From a checkpoint of a small image classifier: batches of 64.
Rows from block 3 of a small image classifier, named by matrix and row number. Rows with one number belong to one neuron. Each number is 128 + 24 x the weight over its row's rms, rounded and kept within 0 to 255. All counts start at 0.
After each neuron's rows are labels from the 100 images, of 14976, where the neuron reaches its highest value: "responds to" is what is common among them. Only what is clearly more common there than usual is listed. The data: capsule endoscopy frames (Kvasir-Capsule).
# fc1: MLP up (model.blocks.3.mlp.fc1.weight, 1536x384), inputs 192-255
# fc2: MLP down (model.blocks.3.mlp.fc2.weight, 384x1536, transposed), outputs 192-255

fc1.23 [110 107 128 113 127 160 128  91  72 122 128 128 118 142  82 124 128 128 128 128  82 122 150 158 155 182 149 130 114 181 105 121 129 127 128 135 102 128 161 127  98 199 146 125 128 168  88  73 188  75 128 114 128 107 128 115 128 163 100 113 128  74 130 115]
fc2.23 [128 155 128 128  96 134 118 128 128 128 122 135 116 186 149 128 154 143 128 119 128  99  96 130 128 122 114  97 128  99 108 108 146 128 183  92 128 128 125 139 139 150 128 128 158 119 128 129 128 128 112  87 133 142 128 126 134 128 170 130 112 130 128 152]
responds to: finding: foreign body

fc1.316 [120  77 128 107 128 128 128 122 101 105 128 139  94 133  93 123 130 154 121 134  80 128 128 128  74 120 145 105 128 177 119 155 144 126 145 128 142 148 128 167 128 161 128 128 161 128 134 144 128 106 128  77  85  84 128 109 130 139  57 171 128  91 128  95]
fc2.316 [128 141 176 155 128 128 128 130  79 128 133 151 151  65 151  94 142 119 142 117 128 123 124 112 128 128 124 112 128 128  76 128 153 128 128 130  88 128 166 128 165 128  58 128 108 128 144 131 134 121 128 135 128 128 171 116 153 125 113 136  62 147 163 127]
responds to: finding: reduced mucosal view

fc1.689 [163  97 117 138 117 128  87 128 171 128 128 128 136 128 139 128 118 146 111 128 128  97  74 139 128 122 128 170  97 125 154 122 113 116  84 134 131 121 151 128 128  90 118  93 103 128 101 158  88  98 155 110 164 143 115 141 126 171 128 105 143 155 168 114]
fc2.689 [ 73 128 119 115 123 115 147 159  99 108 150 128 137 139 152 116 128 185 128 142 128 128 107 128 108 128 160  92 172 128 114  96 128 129 135  88 108 145 159 128  81 140 128 104 177  88 128 143 160 149  84 128  97 159 132 113 146  66 168 128 125 114 109 128]
responds to: finding: ileocecal valve

fc1.687 [128 128 108 128 121 128 144 119 128 118 155 128 111 123 174 130 143 125 128 114 145 119 128 117 173 128 161 186 143  64 128 131 128 120  58 177 127 131 128 128 121 118 107 128  51 128 122 128 128 151 104 127 118 100 102 128 128 128 128 181 100 150 130 145]
fc2.687 [155 128 144 128 132 128 128 178 137 141  86 190 175 128 137 128 128 147 163  98 128 139 128 177  89 148 124 128 143 120 128 128 128 128 139 193 128 113  95 113 128  73 128 129 128 102 142  96  90 128 169 128 128 135 128  88 128 128 117 153 116  97 128 128]
responds to: finding: reduced mucosal view

fc1.46 [128 165 128  38 128 128 128 146 128 195 143 104 128  91 138 131 128 128 114 106 128 122 158  95 144 128 128 128 130 112  86 128 152 156 136 128 133 173  99 140  84 128 119 119 147 128 145 135 128 148 128  87 148 156 128 142 147 134 128 130 128 128 128 114]
fc2.46 [142 130 128 186 174 128 188 119 110 156 128 128 124 128 128 146 110 128 128 128 123 128 112 128 115 174 131 125 142 162 100 117 128 106 150 128 128 128 128 138 200 121 147 128 137 112 128 149 115 128 104  97 136  90 128 114 110  98 147  95 119 128 104 148]
responds to: finding: reduced mucosal view; finding: ileocecal valve

fc1.484 [ 85  74 152 134 151 128 157 128 126 128 128 128 132 136 117 139 104 140 124 104 171 101 128 128  87 122 128 117 118 154 125 128  91 170 154 125 131 119 124  89 159 125 128 131 140 119 129  81 149 128 162 105 148 128 128 127 128 123 104 128 148 133 143 179]
fc2.484 [128 128 176 174 135 128 128 118 144  90 151 128 139  59 150 128 128 128 128 146 140 101 128  68 133 117 170 159 128 128 128  56 153 176 139 129 140 102 128 128 155 138 119 128 112 128 148 142 128 176 109 128 152 128 138 108 128 128 166 149 122 133 128 128]
responds to: finding: reduced mucosal view; finding: ileocecal valve

fc1.662 [148 157 123 128 130  96  98 136 158 112 134  96 128 158 143 154 111 117 108  99 166 105 131 135 128 198  87 141 145 125 101 146 128 159  94 155 175 102 142 128  95 128 102 140 139 118 155 117 128  92 128  89  92 128 121 141 128  84 120 128 122 114  90 128]
fc2.662 [148 130 151 141 112 162 161 128 128 145 162 170 128 128 102 189  98 128 131 121 134 128 123 129 119  91 160 145 155 128 128 174  76 126 135 134 128 146 128 113 144 128 147 128 161 127 168 128  77 141 137 140 167 155 147 118 128 199 128 138 128 128 141 128]
responds to: finding: foreign body

fc1.82 [145 147 128  97 103 125 126  98  98 128 118 133 158 113 128 131  87 122  97 132 127 151 129 105 121 118 157 158 110 128 128 169 148 145 128 168 126  84 109 119 128 129 128 142 134 100 119 147 128 137  89 128 139  81 100 123 128 104 110 170 156 124 128 128]
fc2.82 [127 151 128 136 128 159 135 123 128 128 157 128 132 135 123  64 106 128 101 117 131 130 102 111 148 132  98 135 177 114 127 112 128 162  99 128 136 176  88 127 128 139  96 137 169 214 136 128 128 164 168 131 139  96  97  91 130 128  51 128 114 139 145 125]
responds to: finding: ulcer; finding: ileocecal valve

fc1.637 [177 129 160 128  93 158  92 128 128 144 141 128 122 124 121 142 174 114 128 162 128 128 162  97 128 111 128 150 121 127 128 128  90 148 128 139 137 146 120 128  87  85 128  92 128 123 128 153 123 153 128 163 128  96 128 115 128 129  97 121 128 142 133 127]
fc2.637 [153 128 136 109 108 179 176  90 125 119 118 184 118  95 104 143 128 121  89 146 128 128 139 173 162 118 128  88 132 135 128  93 142 113 132 147 116 127 127 160 146 128 108 121 113 128 104 113 177 150  84 128 128 127 174 128 139 128 128 125  69 128 128 128]
responds to: finding: reduced mucosal view

fc1.115 [120 154 128 110 103 191 128 128 162 122 128 128 157 128 128 147 165 148  58  93 128  89 140 161 138 128 128 136 118 107 147 175 120 166  99 128  67 128 128 105  82 127 102 139 130 128 145  95 132  85 116 114 130 128 129 128 128 133 205 124 128 128 128 174]
fc2.115 [128 131 128 164 146 110 128 128 101 115 159 128  93 128 129 158 110 128 150 128  82 151 115 128 149 128  88 152 128 128  79 102  93 139  89 162 128 128 145 128  80 101 135 128 128 128 191 109 143 177 112  94 138 128  86 126 155 172 107 115  92 125 120 111]
responds to: finding: foreign body

fc1.9 [110 128 124 103 128 113 128 128  62 147 128 133 153 189  97 178 128 157 110 115 133 128 128 132 134 128 111 152 111 107 144 128 128 116 136 162 128 102 117 109 118 110  98 133 157 122 182 119 128 120  99 128  98 138  71 126  90 128  97 140 128 128 121 145]
fc2.9 [ 72 172 123 131 128 148  65 123 128 128 128 128 128 107 156 116 128 150 128 128 128 128 128 174 128 149 115 128 100  71 128 141 127 140 122 109 128 128 128  96 157 128 103 107 128  85 142 131 150 128 128 128 103 159 128 128 138 139 145 128 128 128 128 128]
responds to: finding: foreign body; finding: lymphangiectasia

fc1.285 [108 117 122 155 119 141 103 170  86 131 123 128 128 178 128 128 102 160  91 104 142  97 156 118  91 128 150 108 126 106 126 158 107 104 122 124 160 113 117 114 124 110 155 120 149 147 113 129 128 128 102 110 138  93 180 166 128 132 147 182 128 155 131 128]
fc2.285 [154 106 104  99 128  91 147 128 137  88 109 154 128 108 128 144  83 128 116 117 128 108 128 115 157 128 128 128 137 137 128 129  90 128 127 128 128 127 162 131 174  86 140 110  98 102 128 104  98 128 114 146 111 158 128 162 128 116 126  98 162 151 118 130]
responds to: finding: ileocecal valve

fc1.108 [128 163  92 128 128 128 133 128 128  72 128 108 128 112 121 161 148 148 118 128  98 128  92 137 125 162 128 139 104 128  97 158 128  88 128 131 131 150  90 186 140 137 100 163 116 126 128 138 128  73 136 128 128  87 128 128 118 128 173 138 128 160 104 147]
fc2.108 [114 128 162 128 148 115 132 111 128 158 128 137 139 156 135 145 170 105 110 122 128  84 128 127 119 128 128  88 113 112 128 143 120 141 158 128 128 128 106 128 167 100 101 128 104  93 112 103 128 128 176 196  78 117 129 106 160 144 128 101  97 134 104 128]
responds to: finding: ulcer

fc1.412 [128  79 170 128 128 116 126 163  97 144 161 154 131 128 151 180 155 128 100 127 142 128 136 152 106 156 123 115 128 128 134  77 141 138 128 128 128 170 157 128 110 140 128 102 128 113 128 128  89 133 186 128 146 128 148 113 124 177 136 112 101 114 169 149]
fc2.412 [128  93 132 104 139 119 144 101 128 103 116 128 128 131 111 128 128 110 128 151 145 119 158 112 127 135 130 102 137 128 124  95 110 141 128 148 128 141 128 128 127 128 128 141 162 128  94  77 104 128 134 159 167 128 128 128 107 145 118 115 125 159 158 102]
responds to: finding: pylorus; finding: foreign body

fc1.147 [180 128 124 128 124 123 103 128  89 128 128 117 146  98 115 157 100 124 108 146 128 135 105 128 150 105 148 139 115 106 144 123 150 104 128 128 127 118 128 144 170 128  97 128 128 126 151 144 128 126 121 150 146 128  94  93 172 146 113 152 138  97 108  89]
fc2.147 [143 100  83 154 131 128  88 107 131 103 175 128 112 138 128  92 152 167 181 108 128 162 131 128 129 149 137 128 126 128  65 146 126 147 180 125 137 108 149 128 129 128 143 133  52 149 147 164 159 128 170 128 156 128 146 128  65 112  78 122 136 128 128  93]
responds to: finding: ulcer; finding: foreign body

fc1.482 [137 110 157  99 144 128 159 189 128  83 182 128 128 127 128 130 193 128 128 167 128 123 128 101 106 128 191 113 128 128 135  59 128 128 156 128 133 115 128 117 128 128 128 104 128 128  95 113 123 150 128 123 115 128 159 128 128 170 128 165 141 161 128 128]
fc2.482 [128 128 143 103 132  79 116 128 161 128 128 105 128 128 128 128 128 128 127 128 128 157 164 144 106 138 128 128 128  93 119 173 194 128 128 128 151 128 128 128 132 143 128 150 128 124 170 142 128 128 100 128  81 102 138 111 107 128  78 128 128 128  95 147]
responds to: finding: ileocecal valve

fc1.575 [128 128 128 110 113 105 128 128 147 128 150 127 153 128  78 190  69 128  83 145 128 183 128  81 128  35 128 129 128  90 147 117 128 105 128 112 128 128 128 152 137 128 177  80  96  86 128 135 128  50 172  74 128 128 117 127 139 193  73 106 129 120 145  98]
fc2.575 [ 93 139 170 138  92 128 109 171  85 144 128 108 112 181 128 124 198 128 128 116 133 101 140  78 128 128 128 128 128 103 128 128 170 148  96 128  88  92 120 129 139 100 127  91 128 128 104 125 126 150 152 128 112 128 128 118 128 158 192 128 139 128 110 128]
responds to: finding: ileocecal valve

fc1.187 [134 172 148 128  79 143 104  79 109 182 128 162 128 128 161 128 128 126 145 140 171 100 128 128 109 164  82 122 151 182 183  82  92  73 128 158 128 100 128  93 144 136 128 128 128  91 105 128  98 176 160  96 135 174 128  88  89 128 128 144 128  86 128 114]
fc2.187 [140 128 139 128 104  85 108 118 128 176 165 189 128 128 128 116 107 128  74  76 112 109 128 128 128 160 130 124 140 128 138 106 128 128 128 126 141 158 117 128 128 126 128 190 128 168 137 128 105 128 174 169 128 165 128 136 133 128 128 104 128 128 128 128]
responds to: finding: foreign body

fc1.618 [ 74 128 128 128 171 154 135 112 175 128 140 160 192 128 128 128 108 130  65  99 109 128 128 128 109 128 172 128 128 128 149 149 128 139 128 117  84 128 135 128 128 108 156 176 118  54 128 138 141 128  79 128 112 121 128 128 138 120  93  66  97 141 102  78]
fc2.618 [126 113 128 128  64 140 117 133 128  97 128 158 128 130 179  98 148 128 144 128 128 175 104 128 111 128  97 144 101 128 183 148 140 131 128 174 122 129 106 152 167 128 123 111  96 162 165 107 125 112  63 168 160 161 110 151 103 128 120 127 134 116 138 142]
responds to: finding: foreign body; finding: reduced mucosal view

fc1.557 [140 108 128 121 147 128 128 124 123 132 147  94  85 117 148 139 123 128 161 128 166  93  73 128 125 149 140 127 128 128 128  90 147 112 145  89 120 149 128 128 170 111  94 150 128 160  95 116 180 100 128 128 178 128 146 179  92 179 128 157 113 137 164 128]
fc2.557 [128  95 128 141 128 128 135 120 154 112 152 138 128  96 101 141 119  66 100 128 136 138 101 128 128 201 133 128 102 103 128 127 123 128 129 159  99 198 207 156 150 124 140 125 128 143 159 122  88 157 128 139 108 113 113 128 128 128 142 160 121 122 110 150]
responds to: finding: ileocecal valve

fc1.431 [111 128  96 144 110 111 143 138 151  75 111 128 112 172 128 148  92 102 174 117  90 133 128 136  68 128 170 142 164 128  78 140 128 156  97 133 101 128 139 173 148 118 128 147 128 128  96 114 111 122 115 121 106 116 118 133 128 117  99 141 151 148 127  86]
fc2.431 [128 131 135 133 215 107 128 128 155  88  76 120 151  89 122 150 123  71 100 128 139  96  78 166 153 151 138 128 121 128 128 128 148 123 193 105 112 128  98 145 153  95 101 109  92 101 148 128 160 125 148  95 128 118 166 134 109 127 142 116 111 118 113 131]
responds to: finding: reduced mucosal view

fc1.30 [128 108 128 124 128 159 155 144 128 175 117 139 175 128 176 109 126 127 142 128 142 128 121 128 128  91 128 143 128 133 133 140 154 128 102 122 179 127 162 128 123 127 139 128 128  88 119 135 151 108 141 158 112 128 128 140  91 128 128 169 128 128 147 146]
fc2.30 [145 140 148 107 130  69 128 103 128 173  97  94 117 112 128 178 171 128  97 128 101 135 128 128 125 128 124  96 119 118  90 128 128 109 128 105  73 109 143 128 114 152  84 118 165  56 102 145 108 109 123 107 157 128 128 128 128 159  77 111 128 138 115 143]
responds to: finding: foreign body