From a checkpoint of a small image classifier: 13.9 epochs.
Rows from block 2 of a small image classifier, named by matrix and row number. Rows with one number belong to one neuron. Each number is 200 + 30 x the weight over its row's rms, rounded and kept within 0 to 999. All counts start at 0.
After each neuron's rows are labels from the 100 images, of 14976, where the neuron reaches its highest value: "colour at peak" is the nearest of a few named colours to the mean colour under the peak. Only what is clearly more common there than usual is listed. The data: capsule endoscopy frames (Kvasir-Capsule). In brackets: how many of the 100.
# fc1: MLP up (model.blocks.2.mlp.fc1.weight, 1536x384), inputs 192-255
# fc2: MLP down (model.blocks.2.mlp.fc2.weight, 384x1536, transposed), outputs 192-255

fc1.585,218,200,180,210,219,186,254,186,194,204,207,219,236,164,181,208,200,171,151,169,150,187,186,195,175,183,208,270,199,172,200,136,222,172,228,200,217,143,200,200,231,184,200,176,131,212,216,143,162,181,243,209,214,222,208,209,226,213,224,190,213,234,156,127
fc2.585,209,200,209,240,200,217,232,153,217,190,225,235,153,143,168,243,200,193,160,200,206,190,225,171,202,239,184,200,140,179,144,200,122,174,155,200,200,213,163,244,222,226,156,200,179,183,178,232,217,192,245,237,252,164,186,182,201,200,229,200,263,176,246,205
colour at peak: pink (69)

fc1.13,135,200,200,212,200,220,228,188,250,126,167,200,180,227,200,265,240,200,224,166,200,237,142,170,200,171,184,236,200,172,181,200,200,212,210,200,240,183,149,137,200,200,205,224,208,197,214,211,200,193,200,200,218,139,275,250,200,196,200,229,166,228,219,183
fc2.13,159,220,185,188,200,252,230,177,244,200,245,134,258,150,140,241,175,200,240,200,196,258,200,200,200,236,186,223,200,200,170,206,226,200,200,200,187,200,128,200,266,200,208,200,163,197,179,196,230,182,195,174,227,200,205,212,302,177,200,273,200,188,200,194
colour at peak: black (26)

fc1.215,182,208,149,152,171,154,230,200,205,183,175,200,200,204,198,208,196,200,155,211,156,200,175,271,246,200,224,200,200,196,204,200,217,256,200,200,185,200,249,129,200,150,200,124,200,244,200,177,153,143,200,200,184,200,218,200,200,200,213,197,200,185,200,147
fc2.215,125,209,200,200,200,200,200,165,200,202,195,200,200,149,204,200,219,215,143,215,248,191,240,248,207,171,182,200,200,200,150,202,179,208,200,261,244,171,259,200,204,200,169,201,251,190,172,180,222,200,205,232,148,286,200,208,157,234,283,203,200,200,138,228
colour at peak: orange (48); grey (34)

fc1.47,221,200,216,218,173,135,241,176,200,200,250,215,228,176,163,200,246,200,200,229,189,204,124,141,185,190,200,186,200,157,177,200,192,200,184,255,200,102,172,200,195,179,200,200,249,200,253,200,200,182,226,200,200,253,200,208,191,214,196,200,200,200,193,175
fc2.47,199,200,165,255,142,217,200,192,222,222,261,200,191,233,159,199,184,237,200,200,200,226,166,200,166,206,200,198,225,199,200,200,157,200,234,170,195,200,189,197,200,165,158,200,215,200,161,172,200,286,236,221,238,227,200,235,225,136,210,181,200,200,191,156
colour at peak: yellow (33)

fc1.289,200,159,168,200,200,260,199,200,200,142,194,165,192,153,172,197,180,217,236,255,241,184,199,161,266,181,200,200,163,212,163,177,196,193,256,147,200,190,139,200,197,154,200,177,200,173,202,200,200,189,206,187,224,217,195,242,200,220,200,253,149,219,220,170
fc2.289,203,241,160,299,200,200,138,186,241,262,198,186,292,216,223,97,217,205,172,215,153,275,168,170,175,200,232,211,200,222,200,200,292,230,194,160,129,239,200,209,166,193,200,239,220,152,202,218,210,187,200,151,200,251,200,209,154,164,248,215,192,164,246,233
colour at peak: grey (61)

fc1.353,200,169,200,232,200,202,200,174,234,202,200,202,195,185,200,200,204,216,200,110,200,200,200,156,314,150,223,200,230,213,185,200,171,244,214,199,180,200,200,192,105,200,200,200,200,200,143,201,200,284,272,200,320,200,67,200,200,200,258,207,162,160,164,200
fc2.353,200,219,229,200,237,200,200,260,224,200,214,246,118,223,264,214,200,200,200,200,230,165,216,200,200,279,200,200,239,173,240,200,217,199,149,200,138,126,200,168,178,183,189,194,200,200,200,176,183,275,157,200,170,200,207,159,200,254,158,200,249,200,198,187
colour at peak: grey (42)

fc1.748,200,141,200,172,200,173,208,200,189,200,184,169,260,224,200,200,238,200,200,220,200,217,214,199,212,200,223,149,200,249,200,235,200,200,181,157,200,184,288,159,200,200,229,222,200,220,230,200,200,234,221,202,164,200,299,217,226,200,229,200,241,200,200,252
fc2.748,219,179,200,200,200,200,125,310,200,200,129,221,200,211,200,214,200,197,217,121,182,227,200,191,213,200,225,225,190,200,200,200,200,153,200,200,120,200,121,200,200,233,200,174,200,200,200,189,200,200,200,156,200,200,158,200,259,221,181,194,208,200,200,200
colour at peak: grey (29)

fc1.411,200,200,200,165,200,200,204,192,154,216,200,141,189,212,193,200,200,200,154,248,200,200,254,157,177,223,211,222,173,123,200,198,200,243,200,200,200,263,179,244,200,160,210,184,157,200,200,211,139,200,200,200,152,165,205,200,217,207,200,200,173,200,178,212
fc2.411,195,227,200,200,133,189,167,218,189,168,170,200,200,200,187,147,200,200,200,200,177,200,200,199,174,200,251,213,241,200,177,186,200,200,200,200,160,233,274,230,218,193,200,200,200,184,165,178,235,153,209,173,200,200,213,182,246,228,187,214,134,200,200,200
colour at peak: orange (50)

fc1.349,257,176,174,249,217,201,200,167,220,200,170,200,322,211,223,200,254,240,208,201,200,199,200,200,186,289,200,217,217,200,223,185,200,200,232,201,210,200,147,229,206,200,200,200,259,200,265,208,200,160,287,250,200,200,200,200,153,200,200,104,200,309,200,135
fc2.349,248,184,198,200,180,165,200,243,200,200,274,200,243,200,223,200,252,207,200,160,200,218,227,200,200,200,165,201,200,189,232,200,200,200,200,174,259,200,200,155,200,200,200,252,200,212,200,200,200,238,200,222,200,282,200,255,209,177,249,195,151,162,308,187
colour at peak: yellow (34)

fc1.184,195,200,258,134,240,188,200,167,140,168,252,147,211,219,200,250,210,210,212,198,157,197,200,246,209,264,200,200,196,190,219,200,246,223,176,200,214,200,221,253,212,200,259,246,200,199,243,179,263,165,176,169,215,195,191,200,256,187,200,206,195,213,162,175
fc2.184,266,180,157,207,200,247,139,151,259,280,200,200,254,250,200,194,216,206,158,200,184,194,169,157,132,200,200,244,175,225,223,201,210,175,204,200,200,200,172,250,202,205,189,175,179,221,200,238,186,162,169,216,258,136,200,178,200,200,200,161,235,232,198,200
colour at peak: black (79)

fc1.595,200,171,164,204,200,149,271,157,200,155,239,200,200,171,151,200,200,200,236,152,257,141,200,200,248,152,198,200,184,212,231,254,152,192,200,200,245,197,174,167,206,200,245,214,200,229,168,155,171,147,218,221,201,205,198,200,164,179,249,89,171,214,151,163
fc2.595,238,200,139,245,193,206,218,265,200,200,191,228,183,200,200,162,200,189,206,143,200,218,211,223,207,211,243,169,231,202,165,200,200,208,227,209,233,186,224,200,200,200,139,226,250,192,195,200,171,200,149,257,200,275,155,128,190,208,189,156,213,200,200,285
colour at peak: black (32)

fc1.294,113,204,204,248,161,183,171,192,200,201,210,118,171,211,200,160,228,156,249,200,196,200,218,222,200,197,164,200,200,190,200,205,187,205,200,247,218,229,213,211,186,177,191,195,131,191,184,207,229,201,213,279,141,184,227,216,170,149,213,220,169,176,200,215
fc2.294,229,217,158,240,190,162,216,166,220,184,200,200,180,200,230,142,268,200,215,206,220,182,200,199,195,189,181,231,223,200,173,186,223,193,216,188,233,200,251,195,184,178,146,200,211,182,200,225,200,174,247,243,221,214,163,150,181,173,175,163,196,194,217,211
colour at peak: orange (48)

fc1.477,200,223,200,200,168,200,172,167,241,200,226,204,243,200,223,215,223,200,205,181,157,147,200,233,132,214,265,267,269,200,200,200,174,216,177,200,211,215,226,200,139,223,200,155,129,222,220,200,238,200,195,230,169,200,226,204,200,157,200,200,200,208,200,200
fc2.477,215,200,247,206,119,314,200,192,212,200,127,165,200,200,200,218,199,172,161,252,200,141,205,211,267,200,197,200,200,200,200,195,205,189,200,225,200,185,177,200,127,200,200,200,200,283,200,200,200,201,200,200,200,223,279,200,200,239,200,249,215,200,200,200
colour at peak: pink (50); orange (33)

fc1.417,242,240,160,200,263,223,218,230,175,234,206,224,200,208,209,229,201,200,200,200,200,200,200,200,200,165,200,200,182,214,200,149,224,200,179,224,220,200,194,295,200,200,240,207,249,209,238,200,173,200,222,200,220,183,217,200,200,200,191,218,174,160,191,200
fc2.417,179,195,130,199,183,268,173,254,201,181,169,200,200,200,184,200,162,201,214,188,180,213,245,178,192,262,243,190,200,200,155,200,208,200,200,197,208,188,200,216,250,200,132,195,159,199,236,185,206,221,200,200,137,216,215,154,185,200,201,200,200,252,269,183
colour at peak: pink (48)

fc1.581,225,154,200,223,191,254,213,200,200,214,200,218,133,193,200,190,200,212,173,210,200,178,200,131,180,161,209,184,144,231,136,200,168,158,200,148,278,198,200,108,200,200,215,235,221,194,200,193,195,258,209,206,190,229,217,216,112,202,167,225,200,200,200,254
fc2.581,224,194,134,166,200,221,200,186,147,200,235,242,172,179,229,229,240,146,198,200,149,218,212,231,143,206,200,179,200,217,185,251,168,237,202,221,158,218,203,153,255,156,160,203,239,199,190,213,149,199,236,178,200,206,166,200,251,223,181,127,250,200,226,200
colour at peak: grey (57)

fc1.266,230,170,193,173,178,109,200,171,200,249,207,223,200,239,200,233,222,279,197,200,197,196,188,145,214,200,188,202,200,262,200,200,218,200,200,224,169,189,159,238,221,177,182,269,205,203,200,200,200,211,207,200,200,180,215,231,200,234,232,200,152,200,257,154
fc2.266,200,166,216,241,185,280,214,217,162,195,176,200,237,200,199,173,219,200,208,227,200,202,178,200,226,265,213,188,247,167,181,207,240,162,151,175,200,213,200,192,178,200,199,200,234,200,151,170,235,140,262,163,195,188,200,165,191,249,282,207,181,200,189,200
colour at peak: black (62)

fc1.11,200,246,216,159,187,200,200,200,200,193,200,200,223,200,200,183,200,200,200,234,200,166,229,195,200,195,200,200,221,173,200,200,217,200,200,200,200,146,200,200,164,200,163,200,200,161,200,167,131,200,200,261,258,200,179,200,200,200,105,275,200,167,235,156
fc2.11,155,239,200,200,192,217,200,240,200,180,200,206,200,163,238,166,199,252,200,200,222,152,200,172,223,200,238,166,238,217,169,163,200,221,189,200,201,195,227,200,215,237,239,216,198,223,200,192,189,151,203,262,263,239,152,200,200,203,277,241,240,230,200,161
colour at peak: black (27)

fc1.241,223,166,173,196,210,179,163,213,241,224,229,190,200,195,200,191,197,221,215,170,155,219,192,190,205,200,211,260,159,226,217,199,193,206,232,234,230,200,192,268,179,201,232,172,168,209,214,133,190,244,177,245,206,200,200,240,176,176,200,186,167,208,187,200
fc2.241,138,196,200,204,200,182,208,212,185,218,248,206,240,200,156,225,237,256,160,293,222,157,200,212,236,150,177,221,181,145,247,193,200,167,149,257,200,200,200,219,170,167,199,204,200,257,188,155,229,138,195,228,179,204,203,234,200,243,200,221,198,194,200,200
colour at peak: orange (36)

fc1.143,180,200,215,200,228,241,200,145,201,200,154,200,197,213,207,224,200,217,157,200,167,247,276,211,165,129,185,200,200,228,200,148,227,243,171,260,152,149,213,175,200,226,186,169,193,181,200,200,200,173,223,207,151,180,216,200,203,258,193,220,172,200,200,224
fc2.143,200,200,191,149,200,200,200,186,200,243,210,184,200,185,257,215,211,200,200,173,229,263,214,188,220,200,200,200,213,205,253,200,200,196,219,186,200,261,201,200,188,185,171,223,244,228,154,200,195,160,214,200,190,185,200,200,178,206,189,150,172,152,190,192
colour at peak: pink (33); yellow (29)

fc1.704,141,195,229,200,206,200,184,229,200,217,216,135,200,203,200,200,195,166,165,200,137,162,158,180,190,181,218,167,200,160,200,200,216,251,196,237,200,165,200,200,200,191,228,231,173,200,200,211,200,157,244,204,193,210,194,223,201,168,162,171,215,223,195,200
fc2.704,192,201,191,200,201,182,200,215,223,204,200,200,200,221,200,200,148,245,119,213,219,234,159,200,216,189,202,198,168,232,194,200,207,156,197,200,184,77,288,220,237,196,162,200,228,190,185,219,165,241,219,232,224,121,157,200,227,200,200,191,205,197,287,200
colour at peak: grey (69)

fc1.12,200,248,171,229,159,235,200,169,166,168,226,205,189,200,200,191,221,200,152,200,200,200,172,182,200,257,194,223,177,170,158,234,204,178,225,252,216,200,200,191,204,220,200,123,179,200,200,181,150,161,208,217,202,200,248,178,179,165,195,200,174,200,189,196
fc2.12,200,200,200,200,139,183,139,143,200,183,241,188,200,222,191,223,191,194,200,200,200,260,224,190,227,192,200,158,200,200,200,232,163,212,200,167,129,155,179,200,200,254,221,192,237,200,211,200,198,200,203,135,235,223,255,189,200,197,204,172,200,200,175,161
colour at peak: black (90)

fc1.623,211,200,179,200,208,164,186,180,170,206,200,219,219,191,148,209,182,200,193,200,200,202,170,172,239,200,206,206,286,262,157,184,214,179,258,167,226,223,177,200,239,200,200,200,218,200,196,274,254,174,163,218,209,233,221,200,180,219,200,200,149,200,208,176
fc2.623,161,264,197,200,200,200,200,160,220,223,225,254,173,223,253,184,174,228,144,173,200,271,200,217,241,200,250,246,200,164,200,247,169,200,200,200,200,212,155,185,214,160,200,227,169,254,196,200,254,200,200,206,219,133,197,224,241,219,200,200,147,215,200,200
colour at peak: black (31)